{"train_examples": 90422, "norm": "none_scaled_ws", "stem": "deep", "avg_pool_shortcut": false, "residual_scale": 0.1, "head_dropout": 0.2, "optimizer": "normuon", "momentum": 0.9, "steps": 9000, "lr_schedule": "step", "warmup_steps": 180}
Rows from block 4, named by matrix and row number. Rows with one number belong to one channel. Each number is 128 + 32 x the weight over its row's rms, rounded and kept within 0 to 255. All counts start at 0. Numbers have three digits each.
# convs0: first 3x3 conv (model.blocks.4.convs.0.weight, 112x112x3x3, standardized in use), inputs 63-69, a 3x3 kernel for each
# convs1: second 3x3 conv (model.blocks.4.convs.1.weight, 112x112x3x3, standardized in use, transposed), outputs 63-69, a 3x3 kernel for each
convs0.12:153128178126129129159128128129144184132138132130133128124126169142126128129125125136108139118129082128128128133132255067108043089158000255091255128129131000128085121128128127080126128129129
convs1.12:128117116121121127065126092128109149126116073125127128050081000079118000123126126155140147128129129150136151102128106125127125129087128124125126132127081155140137132123129126164127126113125
convs0.13:127128129128131158105097129126121125076112134099105133135133129128128124126106128128128128128127133128128149060126098109120137120014053100122109066111113139130166128128128128128137128128128
convs1.13:143130159087002068109124113125122126177131147112124127134127127126134129115118128129135140123089100129130130167134133131129151134145130128129137118111091075122128111125162041098110109110124
convs0.14:115134129140173128204161133128131127128127128124129131128134128128140129112124126128128118110127124128127118156127127122128128131129137125121133167095124000068128109128128128128128128128128
convs1.14:140130163148140149140133164134128131137128122129118116056015129109129112110033124127135118127128126105119109127128091128127085114064067105126127128128105131128126255133136178194161146137134
convs0.15:127124133128121166129131173112139128126128128128128117133130129128079126128122129127128130128128135128135128100123146127134110129128082100127255094209255207255127128128128128126127126128128
convs1.15:135128128128127130128128119175127126152122128128142127000121126025132166031220255162134148139138136158140152128128138132107121129109126133128165142131128140128140128128128134130128128131132
convs0.16:133127135125128129137121134122108128103128130128133127079128124128127112095128124139133127124125128128128128173074094061129131087140130190142123005118112124189127088127123127128128128222128
convs1.16:128128149128129132159161152129169109129128128129152129128098000100098000128128115127127128126124128128128127103126125119122124115128126003033109128127128091125120178193126164255128050128128
convs0.17:138130128174144128255255130130081109128107128106126128134128137128128128141128128129128129128128128128128129139217177114131140128132131030132126067127124024147130128128127128129128116128129
convs1.17:125092090128022023131126054127080120127083093119114096183255255143202186097128118102128123116127119128129101129128128126129129132130131131128157128127161129136146145128126067127128128128141
convs0.18:121128128128123124128132127126124111120129130130123134128128129130147128097101128124128118128126128128127132000127025170029115147136147000139003145128077163126128126127128128136128128128128
convs1.18:147128127128126127123128127129150131123133123129130135129129000128121079098105094136128129124127127124122103112126115127120120050125075121128109153113140110131125157123105122129118117128128
convs0.19:124127151113124072128111130084108096128108127127128128128124128124114128129128128134128136128164093156132128035068123128141116131147103024119229129175129128163148128128128128128128128128128
convs1.19:128128127129128115128128115156144145129129129138216147118102095107125129116128128125123127126128131127124123117128120124112126112125118126128108128016145129138128127118127096118128127106129
convs0.20:114128133112126128111124108095128082126108059109128125128120128128128128131135105128148160127128127128128128124127119128145128133127089140080152128081127119125080125121128128128128128128126
convs1.20:137132128128124029128156119128127128123128122137142178050128113086127107120128083132135127134128128130153125128131123132130128147134143128128128137140161114139134129129130018115115090074129
convs0.21:129128128137126147129130130077127127118127089064094099220255170144153158155145130128128119128128127127128127124255255093128126076118134117188255111142071102137046128128128128128128128128128
convs1.21:148138130164148143197217189131128135128127125125126128196205147172158132139128141128135128128125127136134134144141134149129130145128126131099122127120112139041082152129139203255137129135194
convs0.22:130128146135128156129130128133129136130129141128128048136150125128128128128094173128128129128116128128128129156079134131166134057130000210133130129002255063138125128128128128027128128128136
convs1.22:147133165127172129128136128128098128127130136140127135146128115131119128112106127127129127126141128130128127129127127130128128131127127123075087158145158117112107151191128164148158129128128
convs0.23:133135128110117123128128133128155135128129128119122117122126128126141236123130132130128128128128127128127131128108142124027110160119240169135153108063195129129130128128128128135224132117127
convs1.23:129129132135129157136131162142128155128129167182127187118255128126155133127127127127129128128102123128128128130128132128070128099128128149128128122127071147128128130128145140163168171130128
convs0.24:119125128128127151128128128128128152065135128128128156115128124128121123131160128128129128147143146128123132054121146159111037106126255000111049134154119101097215130139128128128129128135128
convs1.24:123128122128129129128158126128158128128128123128135136128128128128128117128130066127128102128122130119128076133128128126087128126114127168112126046025100127125135128128138131127128129128118
convs0.25:101095076084102127042092095122127136123128135126127128128128129128129128128130130132129138129131129128129135128128137108128130034097129145141144134130144128115137130128129128128129128128129
convs1.25:127124098125039000121069000126125126128118126128116128137135172132129132133129128127120130125114113128128127139128125128124124129127128127125127123104123125066122174131135131129128087126126
convs0.26:127129128106129149128102154155128124156128126124083057132128129132130129128128255128101126105129127135128128147100020120149062126176106127123034081129128051146218128128132128133144117128128
convs1.26:127115128128135123153124139216128170128128128141127133131133214208135127180122127128128140129130128137132129183139148192131153136131149140142146135093134113128122126107127128116053134129133
convs0.27:141132163147130137138128128128117128128128128128128128130134144175128087202128087127128129128128128123128129070116138125142121133129103114084119129123032173136126121127126116124128119128127
convs1.27:128151128128126127126128126128125128125128120121130132078104073126044076114105075126127127127131128128128128127131129099123128117128128146145128141125128127131129129095128173086130088078088
convs0.28:135128128126128127129124127128086126127128128128133128120049056085078075103116128128128127128128127128127113093135133130128088052029048069107094008000092084063059125125128125128128126131130
convs1.28:131173130133149131129132129128128116128128123128129129000000125131131145137142140129129132128119128128127128128128127129131128110128128132129145134129166158170196113107113128127128128128128
convs0.29:128128127167136167129124128123100124109083089122127128208136255128246126128137178115128126140128128128131129154178127209000099117211128142255144128000078141135130131130131128122128128149156
convs1.29:128201108215146137129200128128128128196128226155151137215222255142130151128192128127128123125109124121129126134128126096118117128128127129127130000117122125129130151157128187144128126156132
convs0.30:125120127125126127127129126129167128128141128127128127128128128128127129128129128128128114113097118127125090127135151129129179130151127000093083000123077064115118127128128127128128128127128
convs1.30:124123124125127123123099094121087093088013054121098126128128127140227128128138129129127129129114121125094110129130142134144172135157194130128135129130247130211245036110078112137128045127123
convs0.31:158135129213181144150132129000021091030107128117129132128084127082048119128129128128128127128135128143135129105127126127138139127128128164163128189192138206124131128128128128128127129128128
convs1.31:127128126126128116128121119129127128124123153122121128128000121132126214127128239147148179139132151159155171127129141106128127124128127130129128131128130125125119128128128128128128128128128
convs0.32:128134132116109128091128132000135082128215128128134088128252147130148130128132087128127100184127128128128134134128133124128139178110136113084130089064087130070129127128128128128128128128128
convs1.32:130170140135135128143131141129132128131137134142151210130142128128129129126128128127096125128127136128121120128125111127116127117089122128069124126126127157128129104120073128144132105131102
convs0.33:128108094127129132139142139127128125127128128133128128123128128096126121135128083128123124120110126127105102119088129127125126122133255125124202115139128074139173109124128128128128128128128
convs1.33:134163163128128134156193152131120128127046054098065059128091107066153127128128130127119127126113126128099105202140158129135141176141160129128128113128118123130157128128168128128163130139236
convs0.34:085117124120126128120125128126128133123058129133128130113128128041128140121128127140134131128128129129134130128230138125128130127239129119146155120124137104138112128129128128152131129132129
convs1.34:127128128128127129128240129128142135162130238148205175110129113128134128128139127136127129124127116127128116130125147112128136095130128052120101123095127128090124128128171128148139075162130
convs0.35:128127128127155130177185154119128139118129128130140134128128115128127164128128116114139115130127156127128127000030131136108126194135240117131162141143129255255141128128119128111128128129128
convs1.35:128124123122105129133125129127131127127107128126128098169128208110123122128128134128131140124125122133120128128128131129116112128142128163196172081106041130198133127129128129128128138127138
convs0.36:128137128131130172127125128104128127128076128128131128127128128166138136135127130124127128172128172102125124139206126128113206206145128085115125167128135215209240096107127174173132115128128
convs1.36:118127123124128120140137134131128136100065086131127128143126127146127128126127129127121128128129123115101120127131129105121082125120072157148130081066026134129074127129128128171124126128128
convs0.37:128128126128129128133128120117128050128128101137130126127127149128154127119128125097126121114126128128128122110101094067128128127129112101087056016131130112182185128128128128108121128128128
convs1.37:136131156128115129120129205151128159131128133165107127133209138123127129128129000130143134128128128137127127129128129128128126129128130147128142182137130128128159159162165147149255130163133
convs0.38:131133193128135199126144221128127129128128131131134141128128128128128128130134129128128129128128128127128128122061128127126130127127127190128145135128128125127134138128128136140130130131130
convs1.38:125124112124097094127127127125122128126128130128129134248185127205136128228181127129128128128127128131119128128128128128128129128128128128128112129128128129128129130132131128129138123127128
convs0.39:129134117187135129171129128126128141128129127128128128101128035128132152000126128128137128138128094104128128118093158155138128127143135110093167241184255117126134128128128140136129122127128
convs1.39:126128128127146128127130150128128128178139137125131128129130119193136129135098108128128130139128148129127130118128128127127123106114110113118128141129129123122122130130130131137135128129129
convs0.40:101128128121128128123128097128128129128122129136130125108129128082118108133128080128129175128125117133130132152096148127128052145181020159000141147047139131240127130132133128128128130128111
convs1.40:128087124072014023124062107130126141135146152159159177124125127129090106128114129128136153124128128128130138134128129117123130142128129126161131119124127135131074128127139109123122097080071
convs0.41:129138128138150130131134127128128088128128078167129128128128129129128128128128127128129128127128128128113128112098128074104129076129127076128128113128106130128127129128127128128127128128127
convs1.41:128125128129105128129127132127109127127123127128116127128170138125155134084129118128136122129127118131133117131130128128128124141124128132147175128142119148129127130131043129131125128125128
convs0.42:129127118128143127131206137128129177128116128122108107127128129128123127141104126128165127127129127105129128129126128158135122138111086161129064200130121153120117111092107077076089127123104
convs1.42:128130131127129119128127116120109127116061118126086127087097108098101052121128127129130108128130121126128084112127097120125121088122111127123125138136149128130150157133127131129135115116122
convs0.43:118105128126129127148202171117128130128127107112129091128128131128128103132128105128128128128129126128128128062117099131128127098131106000094126117126118165193138128127127128128128128126128
convs1.43:129128128130153168127128131131128193035068109139130207120124127122130127087109096128128125127133128114116119128130127128128133128132141118159128193199251181139128145131132212137141128169128
convs0.44:127128125128121123128128131120054125128128155126128128137124133129128107147134128127129128129128128108113128140096036127176167080129100240185208113129128128180116129128128128128125152169129
convs1.44:129124128127128114133101126130137174135143173159217207125127079128147137127129092126128126136129129129117128130128129129136135129111140074122127123129116123127133133129128127131153125128128
convs0.45:128128128128125128129127128080128125031097128000107119118128128128128119057127115128099117099128127128129128239099239089127075054170129135094096153128126000255199128128128128129128116129129
convs1.45:120110145078079088047000091198114167128122120192130139198133106134130128127078128167128157133128119129128130109129133124126128128133142123139128132128128128101144072124102124124114025122071
convs0.46:154128120130128127131174145128118128130128131127128144128124128129159154128125134142128128140148130136125127255169115115128127128036125235163106068160103139106128128127128128105128128128128
convs1.46:128127128129128128128130128123128129129128127129128129096006070119118128124123128127128126147128128125126128128108126080126122127120129128133128078129082129166131132118059128128126129124091
convs0.47:167128128148128127170143128085192128126134124082128076134126131143129129151146075128129128128122120123129069128138179123000130000128244081255215123142150079255136127128128128127128128128119
convs1.47:150125130129126102129142131118159142129148129134151128060041106120124126099124117200127152138106136164128133123132127128119134122135126107150101128141129128139128128129124124128129128131128
convs0.48:133127128131142136128127133128124127129128123122085126130128134128173052128127136132128128126135128131128128089120043126124196000163150047127094129107163102049255128128128127127128128127128
convs1.48:127127125168121117129128147127127125122108115155087125128123148113117132130128128129129125149120153127133140132144127127128106138115124183122159132128124130111119123154139048128131122132150
convs0.49:130061135129129141131218129128128129127114128105115127255129128128128127123104126135127131147126136126127127128212126123126129127112129160146137104131036145120088123127128095127126125127127
convs1.49:171127127128128128142128128132131128128129129128135128122127004125128126122007064119127094127127052109127052127136129128136133102135130126128128097123121126128138127091128098129135128128129
convs0.50:128128129136130138131129127128127135128128149128128134149224251127159199128128118126124128121117128128120128128125126045043217110070132110144102063084128106066073125125112124127128125128128
convs1.50:122132127127120128113038090128114097137118137134124137137133088130128127130125128132146128128120117132138129134127137135118128130106128128124128119127127086112126131138050129128131104092108
convs0.51:107129127106126128132128163220164133140131128128122093128123116127127128127126110097119132127130129081124121153124128206136128084178128140151077164179128042162125128128128127128128128128085
convs1.51:101121079113127128127127129067116093109132129112111117131128050160155128128128122127127118118127119128129116126127127127130128128107098106139129130192131163111128148174127119128124125127117
convs0.52:134128128125128154130140129128109071128107129148128128128128176128128128127176153128152140051145172127127128074149122084194187142127124117129056124138095134123125128128128128128127128130137
convs1.52:128103072079107129128129110129139129132121128129128121128159128128128135128129127126127104123121057065126000128128124128123085129129126128124128131093128128128255187143233128196150128131138
convs0.53:148184143157155138146181129128128114128128126102124127116128137118124128075128128128128127133135129128129128129118121131133102126126109131040037127126101114128128126128128124179128122128128
convs1.53:129104126129139147129130145112108109129128128124122122133083145128025130221130145128130131133129128128128129128127099127123081121092090127123128128105127128128132145129131153133128139121128
convs0.54:129123130126135127127125128133129128136127128128128127128128128129124128128135131128124133122128080129128105075217089128000132113085116020255014138135129136098129119128128129128077130133128
convs1.54:127128128130140128129128130128184126128133123128129146138128086127128123105100125130127129128126129128128128126128130135126119128129118137128124128131074132128017183188000134201137130169128
convs0.55:104122118129123125129119130111128068122131101114108146128146106106123103128129131108128123128127128124122133095129130146123144128124121063129092137127144127129171128128128128128115129128129
convs1.55:128110120121100084128000046128124173128136144235182191110129125129140126138130125129128156128124127130121127127107129126049128127126127128128149139127131136128135135128116179150105098120106
convs0.56:120124132073127123172176129126142128127131099127129029121083084094128187128118128128128127085128129105160127128126109016113128100148127135241108000030097000127126128128128128129157128130148
convs1.56:078091126127127128131127135159122127184139146150128136070075049128126118134142124128102134128128136144106139137128117150108123127128128127132128100073125128125158129128023057128128000138129
convs0.57:132156197135255255128192199112122065084069073122127125130131128128131114128140128110103127128130128128128128131132129123129126148127128186165163141130131119101128128128112127128111128128128
convs1.57:155140179130130161144167216116115128120076127128087129145144128245219127161170129127134151127128150128126128127151129127130128127128128127128128128123123133134128112153134125193151129172135
convs0.58:110128128242207131128125133128128130128128128129128108088107128127128134130110128123099124126132116102108127131190218255255255117159091110130128187240139116159126125128128128128128126128128
convs1.58:138128129130128128119111115128128128128127119070075016128129128128131129129128131128125129128136135076000000129121097131145124058057001128128127131131128098115119132133145252255171163169255
convs0.59:132131129129129129128128132128126128124143128129158128140128134134129127129101127128129128128129129128130128126127123125127128129148128134129113132163163129255176130130129128128128128128128
convs1.59:128133128136128128128127128130127126139136136136136133227229200237199188135187153130131131127122127127128127129129128128123126128127126122128149126126122127090124084095068095116123113111085
convs0.60:119088127127128128123126127125105128128128128129128130156254250128129159081150180153139138129128128124127127121128127102129132074086131136133137129133151073091121128128129116128125056127125
convs1.60:131131172130129128138129129126122094129077130099073068128129124121127130255118143127135129128128104128127129124122105117117103077081048128128128128133215133131139128029000220131125128117092
convs0.61:129130129144128128129131086056111127115079114113085097129132168126125070124128063145148128128128132129128128128130123110128035112129132129133129178125102121092101128128127129128128128128128
convs1.61:136129126136074032141059126130112134121126124130119119128128118129128066129122030128128127127122125126130129143131148138130138160138146104105134128216200127128101130128119128123128120093091
convs0.62:156136254144155181177198173122128127116128119067123049132129128168114127126112128128128131128129137108128128253124158091118120123122215232133146118108078072128128128089132128128129111118127
convs1.62:128129128145211143145132134128104129128122128128127125000128129128122122136129167128132128129129127126128127121067110108089124126065118128117133079050127129124132129126128140139128155128130
convs0.63:128125128130115128128128127128123128128122127115116110128128108128128115130129128128126125132128111128128127135162128128152150102143151129134126128186126128115115128128128128149128128130128
convs1.63:134130128134128122152128099128123128126115128098086120128128132048128210000126128149115129131137072130130102131129128133127125130128126131146128136164140127177136126118014128128098073106097
convs0.64:122128130128129127125136125094128129127128128107117124128127135128128128124206166129128128130130129128142145014040136139122146128091127098023169139125147180142132128128131132131130128128129
convs1.64:133085128106128104136126128140129161077086134141157162117130128147195128133129129143128129124129125124128128129151157135141138155131135128115087136134173125112124128146132127135127128128129
convs0.65:133128089128125086121118118117115123126083127128123128135126129127153152128128129129128126132128128125128128107180108134119124065080121087118123176148112154125227128128128128192130128128131
convs1.65:128141129144128132155214130128134126125128127128127117128129121130194127127127103128128128128128127128129134143128128126109127121108123130126127128127121135096091135128128173157176148130128
convs0.66:126127118127126115110128208007128126128128140117129136163128128128125151255130128124126124122126128128128064131082229128000159130128193128123225096122128145128124128128136129134135130125143
convs1.66:133217255128128132162130128130134164134139142140136140176148129125174255126128128118115128129127128122102105132126133102128129159128129114112127123096082129128128213128129131255133128128087
convs0.67:128128126128135126128128128172166128128128128127117118128129128133128128133130141128124128128130128107125126128101145127158142139132133021105120067130127138097131128128128128128128130128130
convs1.67:105102099119035001000000000127123121128128128128110128255171128156130128255128126128126111126125119127120050128128128125128128129128129128127128097121123113128211171130129185128126128128126
convs0.68:132126136136128119133116128128129117116147127128093128084136142113123127128154134127128128079128127127131129107126108177097126138000224009120109012127064255031129128130128125128091198128123
convs1.68:134213132129128127128174118128130131130128128215146177129134123127128061128103106128128128124119128131124131138128129131128108099128129044127057168128124108107122151193173152222128115128090
convs0.69:134126127125118127128128128130126122116132093128128127128129140254206136134127132128131142124153126128108128184130219013136075170129226131129219116148118128181233128128135137129128131128128
convs1.69:128149141128128126173132129127136118137121161090129118131187122255255147130128128126131130128095125127128128137128168116137128141122133128128128146128128155112126129127225128251126128179128
convs0.70:182153190130131141129129173128134130133135133127129127126126124128128128128128128128127128128129128128128129191128128137109125131119128137134134174130131146138159128128128128128128128128128
convs1.70:128128130128129152168184172121127128120116121127121096137140128186132128183128127152132138135136145150132149154158138161166159142156163128127123129138158125128129126125127126127128113127124
convs0.71:150128129147129130143129142094128124122128124123116093013077028078123127118127118129132128127121128100128127061082076040081000043116045061099128000128129129129134136130128128128127128128127
convs1.71:053128126128129128128133130128145148128128129129135144133135255050128127123034127129128120136130128126128120130128127137127128140128127128134128128129131095128129128128128128128127128128145
convs0.72:128128128108122127123128129063083076085078048104051039128128128127127125128127127122125128124125126125129125121118116129128128124130123129127142125123133124138141128128126116127126127098079
convs1.72:128125126128111141125126132169134197124068120164133241005088155128130131158147128137146145140144132120127125129129132129138130127129125126130128129209220129145158029138255125144193197138144
convs0.73:119126128105128110127127124118128127094113130106114116127125128125128128128128122128128128128129128096126127128140132128123099138122113128129097134128122195105120128128129126128128128126128
convs1.73:130130128136128132128128127128120129129128128088116097129128126129127128128095129127129128128126130128105128128128133126127129127125128130128127129128138129128128107115123143130215097178113
convs0.74:133128117127141128127127109128120126119134128128127128135128251112128128111128105134127128103127128128128114102124057128168120112139150131057128114142082180134128128128128128128128128128128
convs1.74:128123127122128140149134128132127188134147174134142151159201128128138128145140128133129132127128130128126133133128149131128144128131137095130129128126128093119007129127136128167180126129130
convs0.75:128128128124126128128156130127114117128121100146127095145128120110128148128128167128121114128128120117151129053109127080159109228150079122072128131217067161168078128128126128128128132130128
convs1.75:126122131130158131132127183173128128130127128157140128134128128132117022000128022130132127121129117128152127128151132122133124128128128070047082125123113094056071122157145178130126129005128
convs0.76:127123074128122129129125127112128126116127124096114083128127097145128129100115119128127128130126128128128128154101099131054141127127128123129131169127126128186143131128127127128128123130128
convs1.76:134128135129128128119092129140126129150129158131127130127118126128129128128129129128137131120128129132099135128129134128113131124128130122129128128130167130165135095098128135092128149120121
convs0.77:255128103255158126139102110128130194129132142131128129157130128129111128128114133128116118128128128128128130046122119089133147149111113122134078128129122176163091130128128128128128128128130
convs1.77:184129135131133130177128126128129103127129128125130128127140151220129130118125128126121128123128084127121060138156187138159156129144139128129152116127155128133255128117128127122126124077126
convs0.78:132132120100103128129165162127128081121128109128128120137167106136129127116126129129139135134141128128121130000112128076105004116040114128081114129115090114077088126128129128128132130160149
convs1.78:130128128137128128129128128130128152128128164127127129133107128130128128104055075122114128124127112128128115142131125135131127131130129147129184128113119130118130128128125135128101128119128
convs0.79:128130130161127119130127113149139128144127073128150106124128127112128110126128128106128128128128126100128128147128122102129094077129132154151136140137190137145188126128128128129128128128128
convs1.79:129127126129122017130047114128128128118120128128121136126126128101128144129128143127122129166132129127122129127126123126108117134091126129147082106117121119133136146131127222168135147123120
convs0.80:151128111167128115121117122128110120127127110128125120128128128118118128123121196148128128127124125128119126158108133148054125129121130174108092128130115137129125128128126128127128128127128
convs1.80:127126127124121106128123128137125146129122127143127166131129113129127120128123019138122143135080131136118142175112140165125130157138135127127131137126126144132128128075044018089059065123020
convs0.81:126111128125102127127052128111101127102128128096128128135178170134128103128059110128127128128124128128094128119107121127129134129127110124162057121131128099128130128128128128128130128128128
convs1.81:125127107132095128125158118110127112153167255149191151175150128129216128131155129131141128128129133135125116130132128130127140128131130065128128110091108118108126128138121194129154122128097
convs0.82:128127128121101126126128123115079093128127074128128088042126127106128128131128092128128130128127129126128125098114128127065058115087126128080143044111125031130132128128128129130131128128129
convs1.82:128127128063128127101126127255207203198127142183142134130131131110128130041026097128128127130127128129111128131129130128128129130127129128131129155128128128081116231215130149154208129130127
convs0.83:131127122128128128130102129255129130193128128167134128128129144118128136128128128128125125120128128133128124154128128128073128136144130098125103130092075125134156128145203126128132126127128
convs1.83:165155145130131143133131146125127117101055090128125127149154155161208243255255255127126128125126129128127129128130133123116124127128129128128128128128128128128128136136128128123101124094050
convs0.84:161129112137128045128050121128126128123128129128126129140131129128119132117128128138129128154130127128127128092058109100071098125100134112044078114048039069100085128128128127127128128129128
convs1.84:129137112130129129129128081129126128106124129128121137128128110128129132128128017133128120127131129128129132137137135161145184177189221128129129130129210130201255127119028128124128127126074
convs0.85:128127133122132143132137128000128113139137135128132128255167140255128128128128143129127127198044088128128133232048083144114117212090127182255031206152133188129126128128128128128128128128128
convs1.85:128127128143122129128128128128127129167132134127131128121125128128131126126127098128127131128129127127125128128133129128130130081150141026111127128130126127136129125149121209134129129167118
convs0.86:227132130115119127110104129136129117136141123169128132131122122128118133126128153128128137093120128128128128127150110085098119164048168112177077090149129255000122138128129128128128129128129
convs1.86:125128141099118095112128127146160181148128162191157237134128128145123047134074000129138135128134127129130128126098128130126061120104128128124130131128123130128134127128110091127120101042083
convs0.87:132128124128123126092082128086024127091061128061119118131128126116125126128063128129123129136132127129127128065114101081077071123121119163171155152144120156169030129133128127128128128127130
convs1.87:129126124127128106127110054126134133128128171128186189016127102048126128000094042130136136131128136129128128129128128128127128136130138124126111114121132126128127128115125125128086127113127
convs0.88:091051128126128122132128126118129128129129129125167140128235129118128139128166128123126114118127128113127125039112007128117130103207117113133115152127133090150079135131128124127128128128128
convs1.88:128126128124128125128128128204130156210171188157129151142255204178155128143129163135133142124127119153129127128132179127036128130120129117134126128096126127128128131255128132131206129129128
convs0.89:134162160161197159123127126128129130128129129118124157101110110116107108123119115127128127128127089128127127118074094104020087123102117170129130131129139128129117128128128124128118128128128
convs1.89:128128134128128143133128130129128128131132129132128128128128112131130128107102059128123128129060094128096114131130128128128127133132152139139136142165138182180176127088092128130117128129128
convs0.90:131128128127139129146128179120074092128128128131128127128127128139154128133136132128106128090120119137128143111089255129100065117093126085000064097128132128103166127059097126127131155229154
convs1.90:133128129128127128168130130144125153128129128128127128143232131174176129128123128129129132115124119126129127138130130134097125128128127125126128130128127103122130129184255135255128128128129
convs0.91:127131133127128128126130128130147140139158136130129130145240166128210168186255231132134128127128119121128127132131131143134112131129141112084120091109128068128177132135131152203171163199133
convs1.91:114108125128107126128128127114072118126065090112000053255255255155255149141135121128130129128128128133128128137129128128128128128128128145129128141137129128128128111128115125147123093118113
convs0.92:128128128127128134138124119120127128128129157127128127131128129179128128203200134128150130127098128133128128175126075012128128217129135125110039140205155064242110130132128129129128128128127
convs1.92:139129135095131129255255185128128128128128128129129139122164126127156131128142145133127127127131123131118128128130161128128129120130126115133070130099130071127031187136128127129105124127125
convs0.93:127128129121118059127127131066059125128128129128133130125124120128127125128125128143134128128127123124128128255083138255129165150114082255054154255087142094194125128128123128128128128128128
convs1.93:043122121075128042117126116129142123128127136129136124122092102122132128126123120128127128127128132131138135127131129101123129120122093125129102199132255127114045152128128126093068123122121
convs0.94:121114128128128128122125126128128139135128129143128128128127127136128129127128129128144132130172150128139136115139143173193146130130128129142134142189140130164173128128128128128128128128128
convs1.94:079060054001052034004076028126126126127124122134127119209222128210195133128148130118114128121116123085077072128127121128124106126113060127121126123121000119113000134255135134149136086127125
convs0.95:128130128128127140128126151091128128129128128098105128127126115096124127095123127185180129150133131175128128018131128108160161061126165000171027000132128036030155128128128128129134128128129
convs1.95:080123093000120111107095128117128122103126124123109125255131129184128130215128128131127128129127130128128129174141243154143197156138161129129140126128165120116140109128126128081066079060000
convs0.96:127133124128130130127128128127130128132130125129132128128128128133128129128180160128132128128127128127126128146128088128058078127126122112162132128114129124129127128128128128128128145128128
convs1.96:205209179111128125159167143129127133128116113130135128131129128135128130142130128130120132137112140128119128130129181156129198186131171128133106128127129129129112141146138084131129129150112
convs0.97:127135128133127129128129128129195129126149127122160140128128127128124123128128128128126128129102142130127127131069159165127148127061092062128191192099138128095083128124126128102128128128128
convs1.97:148121126126113000125018115131128128140128128138128129157123129128128130128128109147129131125130059131125133130190133144138155137255136103127072127128197128174128118124124122104128084124108
convs0.98:128041125129101128128127120128128127128111099129133128128072116129104127121129113129128128135128127126128128138129128131137112136139128154118087121210113130129136128128128128128128128129128
convs1.98:045120063136089058125128050145142132128121127129127133090126128117111092128128127130119128130130123131129130136131122136129130131136128145131131133144180128130156151131083128127078115111124
convs0.99:079128128107126129127155128137128128140133128146133128128129121128128127127128108126117125128141107131128114131147000140165014188165064128077036132131000187126000128128127128128128126122125
convs1.99:128134126129128128128128126130134122130131125129131126129137128128139163127128125127128030128128000127128000129127066128127070129128051128132153131128131136130244128131139128139136128132147
convs0.100:128124097126129122128124076130114128122117128120125122135128125128129128128128128126124174083129128128128120095129137102123096125135128124128153116148019054130077128125127120128128128128128
convs1.100:146155126128145127123128068128124083128126117127000000128115099128130129126128129128151128119128111129138000130128128122128127127127133148128162121075129154127255067041127122117122127126112
convs0.101:130128123109117119128128118127110098128130126120094127128204129144128128131128128133135128129129128128137129137133129128108135134182132048129044037073095128128127128128128128128127110124128
convs1.101:128115022122121119123059038138132130129126127130127128128129122129143128128130128127128138134030043128052081135128129138128127132136130123123134101128129128134130128122039153213133074129000
convs0.102:125128128111094128128114126128128123126128124097128101181232250255255233191255230120117129129131131130128128105091116131133127124129138092099130118152132126128132129128128132128128136128128
convs1.102:131129129129128128132135129119044016056012000044000000089131116111144120134135096128132128128128128133131132131128127128125120128128126141128128128128128129128131128129128128128122128128120
convs0.103:128128128128127122128128127049107097094129124123129128000000019000032073037045060128126128128136128130128128114129046129126128100128041123134127102113117120120116120119128108128128100128128
convs1.103:123123058122106030054073000129127127128111102121095103128129129128178129125140128129128129128123122127123120168143163173133149142148153128129127154139155133133133132148127128128128128119121
convs0.104:128122128125129128114128108124126128125126083119112090132132153150127127129128119128186124128132147128143128132111017105128134118072039133126089101127132139176072128120128131128128128128127
convs1.104:128128127128119121128128113129130129128126142131173139125128135103128128129143134133128124127128121119129128129129128151136130132150129129133099129132151083134119144130128105128103100125104
convs0.105:206152138140128128131128131090091122080115128117129128115093090117039103102084119127125128126118126129125128149169128130096109131080128134150129136140128125121130128128128128128126126128128
convs1.105:130151135137142133128131096121129127093122109072110080126114127127125127128128128127128127128130128129125128130131133130147140129130127129154128130142128128135129150128089115118098100086087
convs0.106:148130200129133153255229212128128128121128124105114122106128127128115099128101074131128132128129128127128128156152190071210199088140128122168070075160128135152103128127127128124127128128117
convs1.106:095121080122122060129129118128099061128128034126121085140255255165129160111128093123105128126123118136128130129121125130130138129132133129132130134128216120136137132128126131140130125129129
convs0.107:142134124122125128128127130131129128131129125129128116128128109132132127134123128127128125128109109128123113068119011091136129195143128057069046107078075132120106128128122135128128139134134
convs1.107:117100040127128129159126109128121126112131128124125121128125000140126000237200116144129128128128129141147147136130159141134157131145183131193255071090106127129132125126102128112076126137136
convs0.108:128108132140123129086128124128091129128084130127128116128131186135128138128214155128128128128128130100131113160103255090104116105107128123000154134106126000137123128128128128128128128128128
convs1.108:150127155107118124127127125160128127128128158120129128131128129121129129125112129129126127119128131128127136128131115108127109146127121085125124126130086128124128178167128121129131156127130
convs0.109:115124127119124128129129121128127128127124128124124121124127062129132128128103124128130122128130128128128132128142104128252131060123053240171086135130128048131247124128128128128128128128128
convs1.109:128204166128169145193175159147137136134131131163137193128128134128159127159130234127129089128127126128129010128125121127128104126111097128052128096128127128123218128129145119064127128129128
convs0.110:094118147128134128128127128128126124128123129128128153140134127129159129136137128125127128128129128127129137118128093127107071086128153137128133123133126121131129121129128128129128128128102
convs1.110:185127128071130100132127130128125122129105127129125131131180127128255144118143128129127126126128126124125123130130135128128136158126131104142128126123105149110128131131076126131150201068127